Weights of a small image super-resolution model.
Model: 6.12M parameters, 32-pixel images, norm batchnorm, activation silu, widths [96, 192, 288].
Training: nadamw at rate 0.0037, 22100 steps, batches of 256.
Data: 203450 training examples, 27.8 epochs.
Rows from block 3 of a small image super-resolution model, named by matrix and row number. Rows with one number belong to one channel. Each number is 128 + 32 x the weight over its row's rms, rounded and kept within 0 to 255. All counts start at 0. After the name is the row's rms in percent of the matrix's.
After each channel's rows are labels from the 100 images, of 14848, where the channel reaches its highest value: "responds to" is what is common among them; "colour at peak" is the nearest of a few named colours to the mean colour under the peak. Only what is clearly more common there than usual is listed. The data: photos with spoken descriptions (Open Images, Localized Narratives).
# convs0: first 3x3 conv (model.mid.1.convs.0.weight, 288x288x3x3, each kernel summed), inputs 232-287
# convs1: second 3x3 conv (model.mid.1.convs.1.weight, 288x288x3x3, transposed, each kernel summed), outputs 232-287

convs0.113 117 [113 163 112 140 133 118 147 134 145 133 144 100 133 129 101 126 138  98 117 113 223 120 153 176 194 123 117 135 134 127 108 128 123  99 157 139 125  89 139 134 134 207 123 168 200 209 133 165  95 105 123 104 156 109 105 119]
convs1.113 115 [124  98  98 142  93  88 139  76 118 176 166  97 166 138 163 175  87 157 129  90 147 161  90 165 155 130 130  83 156 171  94 161  92 142 137 131 102 162  79  81 121 124 103 153 157 148  92 126 100 175  92 157  94  70 177 130]
responds to: text has "trees"; text has "plants"
colour at peak: brown

convs0.151 124 [119 147 134 142 126 109 136 144 136 133 158 114 144 120 129 130 143  95 140 127 228 130 139 186 184 107 128 139 129 141 129 118 123 120 132 147 110 118 129 136 132 207 110 175 200 211 127 170 114 115 119  99 148 113 124 114]
convs1.151 134 [129  99  93 142  92  84 137  67 115 173 162  99 164 129 163 175  87 167 126  89 140 164  90 156 149 130 132  81 156 169  96 147  94 146 130 127  98 169  74  79 121 115 118 150 157 146  93 118 106 174  80 147  97  76 181 129]
responds to: text has "trees"; text has "plants"
colour at peak: brown

convs0.66 115 [124 142 122 122 123 116 111 130 119 109 137  95 135 133 111 112 119 117 146 132 235 143 128 171 186 119 117 135 121 117 132 107 134 130 141 133 131 133 140 140 150 214 118 177 197 223 136 166 114 103 130 118 131 122 111 118]
convs1.66 126 [129 103  93 136  98  91 133  68 124 173 169  98 162 123 168 169  90 158 116  87 141 162  92 164 150 126 130  79 158 169  87 144  94 140 121 125 101 161  76  79 126 127 112 155 155 146  98 120 109 172  82 149  95  75 177 130]
responds to: text has "plants"
colour at peak: brown

convs0.257 112 [117 147  94 115 123 139 139 125 122 123 145  80 126 106 113  95 140 112  90 121 231 113 120 172 197 133 111 143 129 127 111 132 139 117 132 125 128 110 134 142 132 215 132 175 214 208 130 168 111  94 120 120 135 106  96 133]
convs1.257 117 [119 103  90 145  96  89 133  70 120 174 166  99 160 130 170 165  97 161 131  88 147 163  92 160 146 133 132  78 157 174  94 154  94 143 127 131 104 164  85  78 124 120 111 152 160 146  92 121 102 173  85 156  95  73 184 124]
responds to: text has "plants"
colour at peak: brown

convs0.265 116 [121 150 117 123 131 110 122 126 120 122 145  92 144 121 119 119 118 109 131 119 232 142 126 177 193 126 119 135 131 125 127 120 129 128 135 135 131 127 137 135 140 214 120 179 207 220 137 163 112 104 124 115 128 126 112 124]
convs1.265 123 [121 103  95 147  93  93 131  70 122 170 165  97 160 120 170 167  93 161 119  86 140 165  85 159 156 131 133  83 160 167  92 143  97 141 122 124  97 167  82  78 118 125 114 150 158 150  99 125 111 171  89 153  93  72 181 125]
responds to: text has "plants"
colour at peak: brown

convs0.256 117 [122 148  96 107 135 132 116 118 114 108 136  83 135 117  93  91 128 104 102 124 234 127 117 170 189 140 111 147 121 111 127 124 132 122 130 121 126 112 129 144 129 212 135 174 204 214 137 159 113  90 117 124 118 111  79 138]
convs1.256 129 [122 100 100 144  96  84 139  69 111 170 173 100 165 127 168 171  92 162 125  85 145 169  93 160 146 136 136  79 159 171  93 149 100 143 124 130  94 159  75  77 124 120 106 147 160 149 102 117 104 177  85 158  96  67 181 128]
responds to: text has "plants"
colour at peak: brown

convs0.132 098 [115 124 115 140 133 111 120 155 144 131 157 112 162 119 128 116 123  95 116 121 220 127 138 180 203 111 114 119 135 144 133 127 107 100 124 131 112 124 109 120 119 210 109 181 204 228 150 174 112 104 109 110 136 117 133 124]
convs1.132 069 [116 111  90 129  80  90 135  89 130 162 158 112 153 118 166 165  90 163 114  77 150 164  76 152 161 119 126  76 159 170  97 153 105 139 121 128  94 146  72  62 108 125 109 157 157 147  84 121 102 163  79 150  94  67 177 134]
responds to: text has "trees"; text has "plants"
colour at peak: brown

convs0.51 116 [122 159 103 120 121 126 117 118 120 117 148  91 142 117 118 102 119 107 108 130 238 127 112 172 189 130 117 137 121 122 129 122 138 123 135 122 125 115 128 139 133 213 110 179 207 224 130 164 128 105 119 118 124 115  99 126]
convs1.51 124 [121 104  99 140  95  90 137  75 114 176 169 103 164 128 166 169  96 157 122  86 144 166  92 157 150 128 128  79 155 169  90 153  94 146 124 134 103 165  76  81 132 120 110 154 156 152  95 122 111 174  88 145  96  73 178 124]
responds to: text has "plants"
colour at peak: brown

convs0.206 097 [124 128 117 144 140 100 130 150 149 134 164 136 159 115 141 122 131  98 130 107 228 122 143 174 197 110 133 105 149 154 135 126 117 100 125 125 111 119  94 115 117 197 117 180 195 218 149 169 123 103 106 107 137 107 137 127]
convs1.206 065 [117 113  91 129  74  84 139  85 129 164 167 113 146 123 162 156  94 164 112  81 156 165  89 158 172 122 116  79 156 177 108 154  99 128 112 117  88 145  58  88 112 135 119 167 157 153  82 124 119 161  89 146  91  66 177 126]
responds to: text has "trees"; text has "plants"
colour at peak: brown

convs0.182 101 [108 140 104 123 131 123 122 136 111 110 150  83 156 121 127  99 132 103 103 142 228 132 112 176 195 129 135 127 139 103 121 135 122 108 145 124 116 113 131 144 109 196 113 173 200 220 160 168 108 106 109 105 119 133 109 124]
convs1.182 092 [125 105  87 132  99 107 137  75 115 172 171  95 158 126 166 173  96 167 125  83 143 171  95 165 150 127 132  82 160 164  85 160  95 144 139 132 108 151  75  82 127 115 109 148 157 152  92 130 121 178  91 151 101  69 189 115]
responds to: text has "plants"
colour at peak: brown

convs0.232 117 [132 119 138 145 143 116 118 150 155 138 165 129 154 120 135 121 148  98 118 165 228 127 139 188 192 134 139 122 149 146 134 126 106 113 116 132 108 136 110 134 119 203 104 166 196 216 141 171 121 111 113 129 154 109 134 115]
convs1.232 125 [127 102  96 149  90  86 138  70 116 175 158  96 155 132 163 175  85 169 122  91 139 169  93 157 143 123 132  84 154 177  91 149  98 143 133 127 100 162  77  79 124 114 121 140 150 139  91 119 105 179  87 159 100  77 173 124]
responds to: text has "trees"; text has "plants"
colour at peak: brown

convs0.52 114 [129 129 145 143 136 104 132 149 147 141 159 131 152 122 123 128 132 101 138 152 223 127 137 187 193 111 139 126 141 147 130 122 108 121 116 150 112 133 124 133 125 207 100 170 199 212 138 167 103 127 109 115 146 108 131 125]
convs1.52 119 [126 102  91 141  85  93 136  69 119 178 156 100 160 132 164 178  94 160 125  89 141 168  87 154 144 121 131  80 154 169  88 150 101 144 135 132  97 169  80  81 126 112 116 138 151 148  90 116 109 178  80 149  96  73 180 125]
responds to: text has "trees"; text has "plants"
colour at peak: brown

convs0.108 108 [131 152 105 120 125 120 121 121 112 118 142  86 152 109 111 103 126 115 104 139 232 135 109 165 194 133 124 133 135 111 119 127 141 121 131 121 114 118 137 141 117 207 115 173 197 219 145 170 115  90 111 122 102 120 107 141]
convs1.108 101 [124  97  86 137  97  99 141  62 111 176 175  97 167 127 165 173  97 158 119  84 138 166  88 159 152 132 129  81 162 164  83 144  85 147 130 131 107 157  71  76 131 122 114 150 156 152 101 131 104 173  89 148 103  72 175 120]
responds to: text has "plants"
colour at peak: brown

convs0.226 119 [127 143 117 122 128 116 117 118 119 119 142 103 138 119 114 111 122 113 130 124 234 145 118 177 195 130 113 134 131 126 131 110 133 132 131 129 129 128 135 143 152 213 110 179 204 215 130 163 119 103 124 128 120 118 109 125]
convs1.226 133 [128 102  94 136  93  89 135  66 125 174 172  95 161 122 168 175  91 159 121  82 141 164  88 161 144 128 125  74 152 164  93 146  99 138 125 124  97 163  78  81 118 122 110 145 158 148  98 127 113 177  88 155  95  73 184 131]
responds to: text has "plants"
colour at peak: brown

convs0.189 118 [133 136 147 129 143 119 123 167 160 140 156 120 155 122 134 115 129 108 140 154 224 130 158 173 192 127 134 140 138 161 141 129 107 121 109 158 126 126 135 135 132 211 113 175 203 211 133 163 118 116 130 116 170 115 143 109]
convs1.189 134 [127 107  97 143  93  85 134  71 123 172 162  93 158 133 163 181  84 166 122  82 132 162  88 156 148 125 128  84 153 171  91 147 102 143 134 127  99 161  74  72 124 112 118 139 146 142  87 122 104 177  91 156  97  68 183 126]
responds to: text has "trees"; text has "plants"
colour at peak: brown