Weights of a small image super-resolution model.
Training: nadamw at rate 0.0037, 22100 steps, batches of 256.
Data: trained on photos with spoken descriptions (Open Images, Localized Narratives), 203450 training examples, 27.8 epochs.
Rows from block 2 of a small image super-resolution model, named by matrix and row number. Rows with one number belong to one channel. Each number is 500 + 40 x the weight over its row's rms, rounded and kept within 0 to 999. All counts start at 0. Numbers have three digits each.
After each channel's rows are labels from the 100 images, of 14848, where the channel reaches its highest value: "strongest on" is what is common among them. Only what is clearly more common there than usual is listed. The data: photos with spoken descriptions (Open Images, Localized Narratives).
# convs0: first 3x3 conv (model.mid.0.convs.0.weight, 288x288x3x3, each kernel summed), inputs 216-287
# convs1: second 3x3 conv (model.mid.0.convs.1.weight, 288x288x3x3, transposed, each kernel summed), outputs 216-287

convs0.148:486583534540511540473509522560506518498573555543492516566526571515508495524542610544502472489492508463516535441463604503513520497488515512513494492597460481540514483508449445515495476483532581506461508496613527573492
convs1.148:564492450570485535489452550562509550475545528520479454526459499500452529565515579529529528511496514507491493604514501551566483511470499552535484464460487509468472460464503547494562586578532555509428449503521492523495
strongest on: text has "trees"; text has "plants"

convs0.101:490594527535505537493517523564493508513572535570510519552520554518488488529527595542493472476489517487487547462502609518513511492479498517488486513571474484551530485489477444535494505478533561507440530487613512579489
convs1.101:566487453558472526479462534556519538486544524522483440529466494498445515557527590517524516517493512499482492589516494559577488509459506550520485456440488518461465457472496533493569594564535561516413444486531482511474
strongest on: text has "trees"; text has "plants"

convs0.135:486570514520541563498490505599565502518548495537481498537499525508531518521528575534571499521508488528498479446500593483487487512533570521522546506490487520487488510509486497518594512491481597514526527469560512560507
convs1.135:586471487531453528476484458567542556481528518518487486496483503484486537524482552476531484502486504491513461590484503572590480513449540519476499478497497489480504465483497587492574578589506564489478487487517477500478
strongest on: text has "plants"

convs0.97:499580504560509555483496493594571519523556501531494502532525525484534514540529552534579504545504512533484494469516576517513499494496587536497561490503455523483505492496476496526580502500489586515548477478573518570506
convs1.97:594472486534461534483488467559546547489518521517493491494490507489479533521492552486540489510497505494507477598493505575578482522465524519472493474477493492487492464488496585478569581594513560489463479482515481499479
strongest on: text has "plants"

convs0.14:491566487579500574483487499600583487537546486523503464502496493461525530546484537526574492538507490534509476462529515491535471478496585520506543471501473535485509479502478533545591523502482594479554479514531505558480
convs1.14:589476493521464527487494457567540553489518504504503494487485485490487525519486544477531480503501483494516457610488488575578488498478527517471486473494494489491500480493499585492562579598497556490470489491502495503483
strongest on: text has "plants"

convs0.228:482629527515516551504527534554494535498565523541530504576530530494484481503541626535511480485497487471504536472494604521524519468506489538506484516561475476537513484510477423532510496487524562522462492505596500566471
convs1.228:552460473582461527488449520570531541485565546539469485519468499493456543555508582514535520504505514515500486597507510544572475521460501540518484468445498515480463446449481562502551573563516563491434454498521472532476
strongest on: text has "trees"; text has "plants"; text has "grass"

convs0.18:469603519536501551498505518556454514506559539559514512549501557523485485508512574543498480472489514490503535465492607503514505475493476527497492523583467479546508469504480448562496484471510543519460506499601523588472
convs1.18:568486469569479541485461534562522539476532533501469453524463487494446525552510583521526507494498514499485475586517493547570482509449503553523472456442498502473460436478488542489556593556532563504420456485512482516471
strongest on: text has "trees"; text has "plants"

convs0.3:501576509558500558484511499593576507522542511546475493537512529505539500538527569530586517538501491530487485456512577496527500508502583519512556484492474520475496504500478491523592502504486592511536508484579498556514
convs1.3:585463488527443532481475464563552557482526525519491494492483510488487544521485549485530479507488509493502467594488504579575482527456542516472503486491498492484500471479497573491581563586527567481470472493522482503474
strongest on: text has "plants"

convs0.225:470561496521529556502493521598561495516555506531483497521512524501535520525537564540568496520512499537499482437509585482511488505527572511518546486490489521477486518516481501524581509491474603508524511489571496557494
convs1.225:593476489521453539489487461565548554483523507515493486492483503480489536529482552481531484506485507490504470583483498569592484517464533524467497476495488488484500462476499593495578581593520570479470478492525476505480
strongest on: text has "plants"

convs0.4:474596508528526541479522548546483524517571530577501512541525556525500485527525597533493484480483524481488537444484602503537511477498484520489489510567464464548524482514485444527512497471519564527444515499623497579479
convs1.4:573475472582473549498460531560519532488548537512475464510466497491441535567506587527531522515510514504498488586510495548580485510463504552514483462462494508474461448468487555502559597569511565505422458497506481508478
strongest on: text has "trees"; text has "plants"

convs0.25:465559504528539573481497516598575504508538490531495491519505515510532494533509562549558510521498498518508490437506581491511482495533579519533540494509488502494495514510486498526568511496479608507529513460567503557493
convs1.25:588469491527452536487478452564546551471526516519492496502483498496484540532482551479523485491483518492509462586480505571589482523459529519470495486491491490478489471476497590505572571595515579482472487497519479497478
strongest on: text has "plants"

convs0.73:501585489567518555468509498584576484532549499521493500520511510494523520560520551552573494538511493534498490461518566487517508480508572534507544477491461521494510486499472510509584485481493589510560495492558490569515
convs1.73:590467485532468532482491467560537549485513512507493492496481502491486531519490552488529494511505499488498466601489497573582488523471524521488491482489491489488492467494493596472575588597513565488481476491518486498477
strongest on: text has "plants"

convs0.46:457609564529518561547539547560464515487566507570495495578518531516485469501551606552485493456501482470534493480478632520541504478511481537511475544549488473553475495513492456559516525522490552524466515478600482551476
convs1.46:548453465545452535464454498568541524476534533504471467496462475477443520536505572497537512518503509512498483593515473565588481512433537529489492454449474528457491432435497554483552562544525563476444426491504443526482
strongest on: text has "trees"; text has "plants"; text has "grass"

convs0.196:499567497540513550483511511586575510530536514531479501527523529492542493549535557535569504536517497525477486445510578500515512493502567522503565489501473517486504504486478500516589502502511592510554500485571493569488
convs1.196:593470489525453527486484462562543545486531520520492482496486510487482534523479560476534487501490506491508458600487501580575490525459537516476500486480496494485493462471493581487579568590514561482475467490519486500472
strongest on: text has "plants"

convs0.122:457581512507523553485508533561469525502569534574503509529503548531479497514535600541500466484479526488496535451480609506526526495503493514496487505566477485544511477528476437536488495473536553541427518511593508569478
convs1.122:569482471561462542493468537576525550495544517521476456535470501492446532552512589523540508522501509512481483592502497547577488516458496550510483463469486496467468434466482553482566584575513565509431444503516487517469
strongest on: text has "trees"; text has "plants"

convs0.241:489565497531522549499500513596568488506545501534478489529513519507538511533535552531567496533507503536502490435505579473503499517515577517521544500490480530490491512506478501516587516482474599511526515471576502564495
convs1.241:589467486526447539472480453557550559483523514512489486503483496485488542525481547483532484500488511495505459589491496571586481507453533520469503480489489491480501466477492591502577573588517566488478478497517476502475
strongest on: text has "plants"

convs0.34:476576510533509561482498516601568505524536509544497479529509521496525493523533558539574506514505492515502491448519583497495498470523583526520534479513476501491486494516464486533564500463478598512538493466556510554495
convs1.34:582470493532455544493482457565551546474531523528493481511495498492485543522487548493525489503495514500518462604488518566576492522466527520480493485490492500480494473486494591490575574594529563482477479487526477511476
strongest on: text has "plants"

convs0.284:501573495570490565469483501595569479532541484527490478502502507469521529570501558518572502538522479523504486461512534491521478471481573519505544475491484538485524481488476532528596516488482606490570489502551497558502
convs1.284:589467498529460533479486458561545557489514511506503484485482493486483526516489552481538487503504492490509455601493491587590489507464534515481489481488491488491504470496493590477574586597493556490477479490510480504477
strongest on: text has "plants"

convs0.158:468574509552514546494495519598558512511540495510493490541519516489518507532541556541562507511517477525504486446512559490490483471526578532507538514503474497478502490503475467516586495479468598512535490476553507556514
convs1.158:587466493533455535495483452555547545484528523539498479483488506507483539525485563495537497507502515493521468597489515569578482511457528522484488476491508494486501458484498587486582578584522561493488485494537485503458
strongest on: text has "plants"

convs0.214:470590525516505536498508530544472511480561540562492540546516541525488475514530592555498479469475515478484532451476592501517512470491485531493493515567486479550526486521486439540492488465519540543447516512604497586477
convs1.214:571480471566452544489471531556522543479546526514472457522458499487455534556512596527538510517501521502483477587515496555577474508458504551518475460461494513459462451459496554488577593551528565513440456489515487522470
strongest on: text has "trees"; text has "plants"

convs0.198:490575493565520544471508510580575487529536511507477488530512524500545520557532566524569505538506489527492485460508554495515525500484574524510556478497470517491508503476474503515582492489491591513545493473570517573528
convs1.198:588467498538457529484489453564547554495522517523486486496489497491482524524480551485536489506490507499507462602495505580588480525465534514467497476489500489481491464495499581480585577593514560486480485487516491503476
strongest on: text has "plants"

convs0.221:484578477583520555478513505599569496521541496522483493521498510483522530549519553531571505533524490529512483447527555487502501482512564542504548486507475514495493492500465491513583504486495580498551491483560523561510
convs1.221:597466504540482542482497461564542545484520513517497480492485500497493527525498543489537489511497507490519472597484501568586482515471524530490486488486493490485498472489505588481586579602510567490480488495521491505476
strongest on: text has "plants"; text has "grass"

convs0.13:450584515510522534490520527562480551480578544556489510539528541532492503485547616525500453474491520482495541459488613530515499485500488519500502501564468474556523483524479423547504486469513568522448512487612500586473
convs1.13:570472467555465540477465524570532539488559537521466464504453493485441533557504577533541514519508522515492481591508502542583494514466516548509480461454501517473475447468496555500563589572520545492420451498515481515479
strongest on: text has "trees"; text has "plants"

convs0.207:512566502531510546494514511591579501527543515544479500517500524496530516544542555537587495544507505541490489448496577496518499499507573525517559493488488515482491519501490499524587517492478595514537496467572502562507
convs1.207:587474485525448531480477468567546551483522512516501484501485497485484536524481554475535487499495514494505463592490503571581483520453539512469501481489489491476501462473499583491573566586513565491473475494512478496478
strongest on: text has "plants"; text has "grass"

convs0.195:477600523541504559505513529562484516491562533564508516555528555513482488533543613556514482485490492483489537472483622494523524462484481535508486519576460462524496478498497435532494479475503567531463505491610507572496
convs1.195:566482464562473537502450532555513543466554525535478459520455500500458521552507584520523511497481512494505476596508502559591482523456497550514477471458483519464470431471489540494565596565527559508426443486519483519464
strongest on: text has "trees"; text has "plants"

convs0.164:497580511562493564489501514600565485528539489517485492521510510481536528565527564523567494533509475534512477451515565479518498478494572523499559495493474519487509483504478522543577492500480597492560498504548497572523
convs1.164:590465493523460532479483467562543559487515505509492493489484503485484520525478555478542480501495498490511465602495493575587490516466537514482493482489490489486503472485496593478573580598505572483470480496506485506470
strongest on: text has "plants"; text has "grass"

convs0.138:474603489538528534485497528582472504494598515524511498591520537523475496495552609556508460474484521472497545447468593551524527522518475516523476506544435458526508526547479444497533496479538563552452536500593517557490
convs1.138:560476466559468541498467492554568525490521565537462441508461508514481542531489587489528529535506517501516501589496530548571465531453552535512490443474509519494465434486515541482567582559545550503455457476546472526464
strongest on: text has "trees"; text has "plants"; text has "grass"

convs0.185:492566501538487562474503510586566504520527510534491498533504529493542506554526570531583509544502497540501467460512575514518500502506574497521562478494471519478491510495487508535584517500493585499548506486575502567502
convs1.185:576481489526448535479473460558549561480526516516491493502485503484485541518476553489538481504487512499506461597495495571578480527454534521466503483488495493476501461471491576495568572585522567491472476488521474494465
strongest on: text has "plants"

convs0.261:500580493548509552472516514604566510528534506532485484528506540495531500554526573531589505539521492521495471458505582503531518499513578511498555474498471522476500506494474488510593503494487584505551497486574493571523
convs1.261:587469483523447535476492463559545553484517520506495492493483501482481532522489555476532490503500501492509465595493496569574473520454546516478500482483494496484505467474500587484574568596517566481476472491514486501477
strongest on: text has "plants"; text has "grass"

convs0.30:455578526525523532490497530571483522499553535559499538531537558525501469518545585546510463472482519472483539457471618514535518475472506524489500507566471471534513455522469440529520501481532555502451515505624499572479
convs1.30:566481459567457544486469528570521532477541527525471451512476501504451541554516581530536509508500518497490484588515503543577491528459510547514490461461489517470462452464489542501552594564523570518428445487505497519474
strongest on: text has "trees"; text has "plants"

convs0.213:498573490547517544482505489577569500521549501540498489530519525505547493534517566529572511529507499532490485463511574509518494490501598507517550483510474520479501496492479490532592503496488581511547497476570507574499
convs1.213:582468484533458534478481468560543560482526514512497489502486497491478540514487561493538486507494509490503476604490499569577480523463534520482499482472493492481491465481499588483578581595517563488465475494521487499482
strongest on: text has "plants"

convs0.156:478575499544509564495499503593577506525542501533497494506512522498530495535529559541563487515502493525495482446499579504498482486503596499534538483509465517490498507499484488541579506480491590523533498471564500563494
convs1.156:585474485533452536481488463562537555473528518518491485498483499490474540523483554493531481494491516496506469603484502567580478517467524511483495478484494493484500466484486591483573576585522563488474477486526484500477
strongest on: text has "plants"

convs0.258:495577491560524558474499490579580505523542504530491492524521527495533511534533568539576498542500502539494498452504563504505505510500581519508557486508468517481502499486472500522590501495487582524545478488563515557508
convs1.258:594468490534458531480483459566542552481525517517492491500486498497485530524489546488537492515500505496511463607485503574580487521461536516475486484482495493491494475486498583481580581591517568486474481502522489502475
strongest on: text has "plants"

convs0.19:514581511565497542481505509594562490524543493529492483508524518497530524566516555536569497529512481529500475457498563493525503490496577523493554492500471519500502485500459514523574498483498597496557502491563491571515
convs1.19:590475489519460527480495467562541549488511507506494497491489503484482527521490557484542486511496499494507457599488489571582483512472530517481497485480496486483497469484494588472574585595518565481474478494506485507482
strongest on: text has "plants"; text has "grass"

convs0.23:497586492537522546491502507588578505538557497532486493523518521506545498541534565530572496534517490522502485457511572504499498493510577525501552483501471523489496496503479483536586498487482588522538498485579498560507
convs1.23:588473487531458539486484457562538551478528520518486487498485505490480537527481556482533482497495512496509466602479508569579482522465533518477499475488492493479500469485500588485574581591518566491481486485530482500473
strongest on: text has "plants"

convs0.218:482555496543520570474504508602583516524536500525505497509518516496531492530536556542573492529515491522505495450504580487512507488508587505518539478506475517482493506497486485528568517473489594511531509466563505554493
convs1.218:582465481533452532482487462565541549476526523530490489501488500494480543524481552491534490495490509496510477603484505565576481525464530522481491483487494496481500470485500590493572578587521568490472478487524490508477
strongest on: text has "plants"

convs0.244:491572508567482569490500524595571482528532492526495481514511510486535527567506550520573499535523465538494469454512560496531483477502582542494567493503475519504513479488474524542590505495478595485570501513551483578502
convs1.244:590471495524462523482485457555542552492511512506502498484481500490484521522484556472542492502490494493509460602481493576582486516469532522465492483481503488480503471488494591488569582595504564482470483496510487493483
strongest on: text has "plants"; text has "grass"

convs0.65:495560489572505562474493483579589491532525482515487454493492494451521512550481543521570498530531492531510472466528522500541457483492585532511546462510475549486528473490482539532590540499480591483548471494534497556485
convs1.65:591471496527468536490495442559543549484503503505503494490470481493490522517482544475536482501497489502513456611485485575580484508480538515475488482491493481492504479494503590482588582587507559498466490494507494498475
strongest on: text has "plants"

convs0.8:503597519563486555483513532553469506508559537542509498567517560493482475542547611557513472471491494462480524473492597510536517472481492525518478504536445465521503469502469454530528487477530572540466466510603514599504
convs1.8:558467467569465541486449507560532547473557524535468478524471499500458535561506587514523516499484536510501462593498511554579478521448506556511475474464496513467455448473491547506576584560523550492432455477531491506461
strongest on: text has "trees"; text has "plants"; text has "grass"

convs0.32:469566517504570565524493512585483474496566515573501465534476533552483464527524608543499525464517556465507532480448618556539529522536477510529483481517497490498488479468514486478512526482486591539517545486615450548463
convs1.32:570479453507462522479453503549538570482536489507460483483455514486457536534501536475546473507469490459510460577480505569571491494472531542473479483468456489458453481492487555499561563580512544460413465487513451510480
strongest on: text has "trees"; text has "plants"; text has "grass"

convs0.67:489569486566531552470508501602587520523535511534495488528518512488530496529535562535576502533505495530504488450517568511498498487517581516510553477512459517495505494503478495530591498484479589516533494476559515558510
convs1.67:587462487540456537486475446557542551482527517523488489505491505493487546521480557491528490495488508494508466604480505560572480521458533519481493479488500498483493464490504583486573576588517561485471483480523481496477
strongest on: text has "plants"

convs0.119:456568524523539559481502523554494525495583550555512527542523546519484494494560601555510466488494530466494552438485606515516504484494500527514491499561478483563528470536460427531514483458505575520463535486609518576475
convs1.119:577480472563471541483461532567517538486548518520484461516466513510439529557516586524542517513498526501504492611509502560573494527451503551515484468471487514477473450465490541504568588572525565506430454485521482513478
strongest on: text has "trees"; text has "plants"

convs0.106:484561507549525543487512496604572508511535507518496482530519518495541506529544560525558512512516484517514489443495578490499497481523583534514523488516477508503500494491470480506586489463472590523554490467569505555514
convs1.106:588469498537467541495491467555548552476528515530485489490484516507490547531487549490530490504503514496514465599477517571579480528468525519476494486486496496492491466486506586485582574592521566496479484497532487496468
strongest on: text has "plants"

convs0.157:494568501562483570470476502604580486518533484514499472499487506459537533549501560518575499536514500530506474469515534493533468476488576511492556474494479536489521479499485544537585528485481607486560485515533488559498
convs1.157:589474495514459533482486461554547551483508502502506490488475483484482518515491542477546490503495493499510448600484483575581492511469528525478490486486492479489497476497501596480575581594504563482467485489514487504482
strongest on: text has "plants"

convs0.60:453586487523546527463528510551473499507564519565493517540493538564509479517522589541501465484505524479490543414479602512536529498519509510491505484545463486552529452501481469535499503466554556527477510492622462608460
convs1.60:582478472566477542491465532552525539494532531512473460516456490511454538551521586504536518512508499516489482595515503555570481529465510547521471466448471515479461447479479535479550581571525548490419450487514493519481
strongest on: text has "trees"; text has "plants"; text has "grass"

convs0.124:514574506531517573491504500567564490546534464529490466511468509488547548555507570547566507551536482536543476459527561483538448464512560508533535496486496533498505495501502527524569525507501593494560490485547481590483
convs1.124:575495491532481523491481462549537561480531473524519499500481516508474529522502530488537469496469495472532469598486501568573500505491522532480461494488466468484510488502499581494599580571522540492450510514521501497490
strongest on: text has "plants"

convs0.145:496588495574525559472505500578569507536548497525504488529517516484537498536530556544572499534514506525490502453523567489508516483508579527509544480500465518488508494494453497519594492490477589500554472481548512578498
convs1.145:593469491532466530478485454559544552492519520516493485499483502486481534520493548480540487505495499489506476599482504581584489522471526525475494484484494490489499467488499590485574581588513564493479480495519491497484
strongest on: text has "plants"

convs0.277:489582509552506557479513501586570490531547505533495490512519522498536510547531563531583484530506492536493484444492560498521508496478569516508546486499470523505515499487465498514581493494491584501556491498561489578507
convs1.277:590476488532460518481487469559546547490525517511486483498486506490485534518479565480538485499490500490506459591486497578584488518472531514483498488480492488486500469479494582479569574595521564489476476490524485497483
strongest on: text has "plants"; text has "grass"

convs0.226:486561500534516566494505522597572503520536496537498484519506513494547480538529560531582504524508499518490482436506579498498489481510575512518538488507483509484513494497477489539572503480483609511539515470569506560498
convs1.226:582465486526457536484481458560544555471531517525492486502493507492482539523484560483530485493494510498508466600478509569575481523455528518470494483483491500479502461478501586491574577586517558484473474488519481499472
strongest on: text has "plants"

convs0.161:478569502521527561503504516589556507517542499526475502529489513524533513531534565536582501533506494545499474446508588490506482499534577516530558499502489513488472521494490503525562521478474599495541538473589501549494
convs1.161:585474488522442532473473456568545554478523512511495491492482495488481537524479559482532483503487506491509458583493494576585479514454537517468497475494491486476503463472496587496569573587510566488474481499523479503474
strongest on: text has "plants"

convs0.86:455587528519503555496507528555482526502573533581505520561502564531489493507532602561502458477484526474478530463475637522530514483477477526513500504565479462532517484513485447530500502490528568521450527499599501560493
convs1.86:574473466570472537468455520569524548486551527518467456520469489497447535539502598525540518519506516508488472591518498553567474527448506558507485462463482520463462447460489554491563588574518549504429442483522491509483
strongest on: text has "trees"; text has "plants"

convs0.72:498575494577490579470482489588582486527535481516499467509502498460523518545502547526570501533530494530505481447523550497523479466505583537510541475505476514495519473491466518535586521494472593488550485504525497558505
convs1.72:583464494536465531487491456559544551495512510514492492497476491494491527519486543481536481502489492489513464611484496577584487509471531518469487488494503488491498479496497592477570590597501558491466487491511493504476
strongest on: text has "plants"

convs0.154:491585492539517548478512510592573510520547503538473487533515525506526499540517555541581507538513482527498495452507560480512507487510580526512553492504470506472506496507476486519592496491485595526536484475561508553496
convs1.154:591473489533454533483480454565539547492518526512490495504483499490480535527484555487538485506492509498509468605482506570579478518468533521480492480484492495488496472483502591488575585591520563478479479491519478505472
strongest on: text has "plants"

convs0.70:503577492549506530480507520558538491536530498519464491540512544508532527566533598527591510541527480527490496484504584496505523494499568507531552483484466534485484506489503489499603507487499550510568501488562507575535
convs1.70:581471473529446528480469450557551558496536510508495493498477503482477536518480550476553490505489512489513464582504502582574487522456539520478489483475488483470502461479488571490584574582513561482480477497520470501480
strongest on: text has "plants"; text has "grass"

convs0.282:460593487527533537460522527553477509530581513565497540522508558526515478507530568523516471473499519478476534433494589524530525484495494526477497486557462494555550459496477461531500516475541544534464506543612479601478
convs1.282:574473461580487541488462530559526537478542536508473452517458500498448534567504580523546510495510510500494474591511495545576483517461509545521470462457488509474474438464488540497560588576538551498428456492516493522474
strongest on: text has "trees"; text has "plants"

convs0.69:477606521527524549479527550568477505508578492533506472583511534496452464531548630543494464475495482469509526462489596529544508488525484534519466507534438454532500505526486460545523531505520570531466522493597520571471
convs1.69:548448490559471543491458489565532536476543538533456470519448479496462552540488563498509517511502522517509459591488504537577453526438538532501502461470507519482463438454505560482573572571533551483453451474518454536467
strongest on: text has "trees"; text has "plants"

convs0.283:514550506539580549508484531575541498524554477538486472534518503508519521556521578529572528551520500509518502489524568519535471510555531525571527491478495544480482522517510525512583575477473580532563489446552488568506
convs1.283:562459488512453537480471430556557554492529506497492505483471496486494522510471546453549492507485505491517443563479502579590482519463542507443485499507482494492515463462492582502564564560505563460480490494513466493468
strongest on: text has "plants"

convs0.74:493585536536517564502513535567480509496569539565510503563518542507480478511534606546493459486486510481500527474478622531529523476500481524497486495557475456559500477502481431532485483493510555519458517482622488582482
convs1.74:557484463571450533498461532553521549472536527524487453514466497499446540567506581525532510516496514498493483594512500554568488523450510546515477454451485504467465455461487540498558599554525559497428443491530481511478
strongest on: text has "trees"; text has "plants"; text has "grass"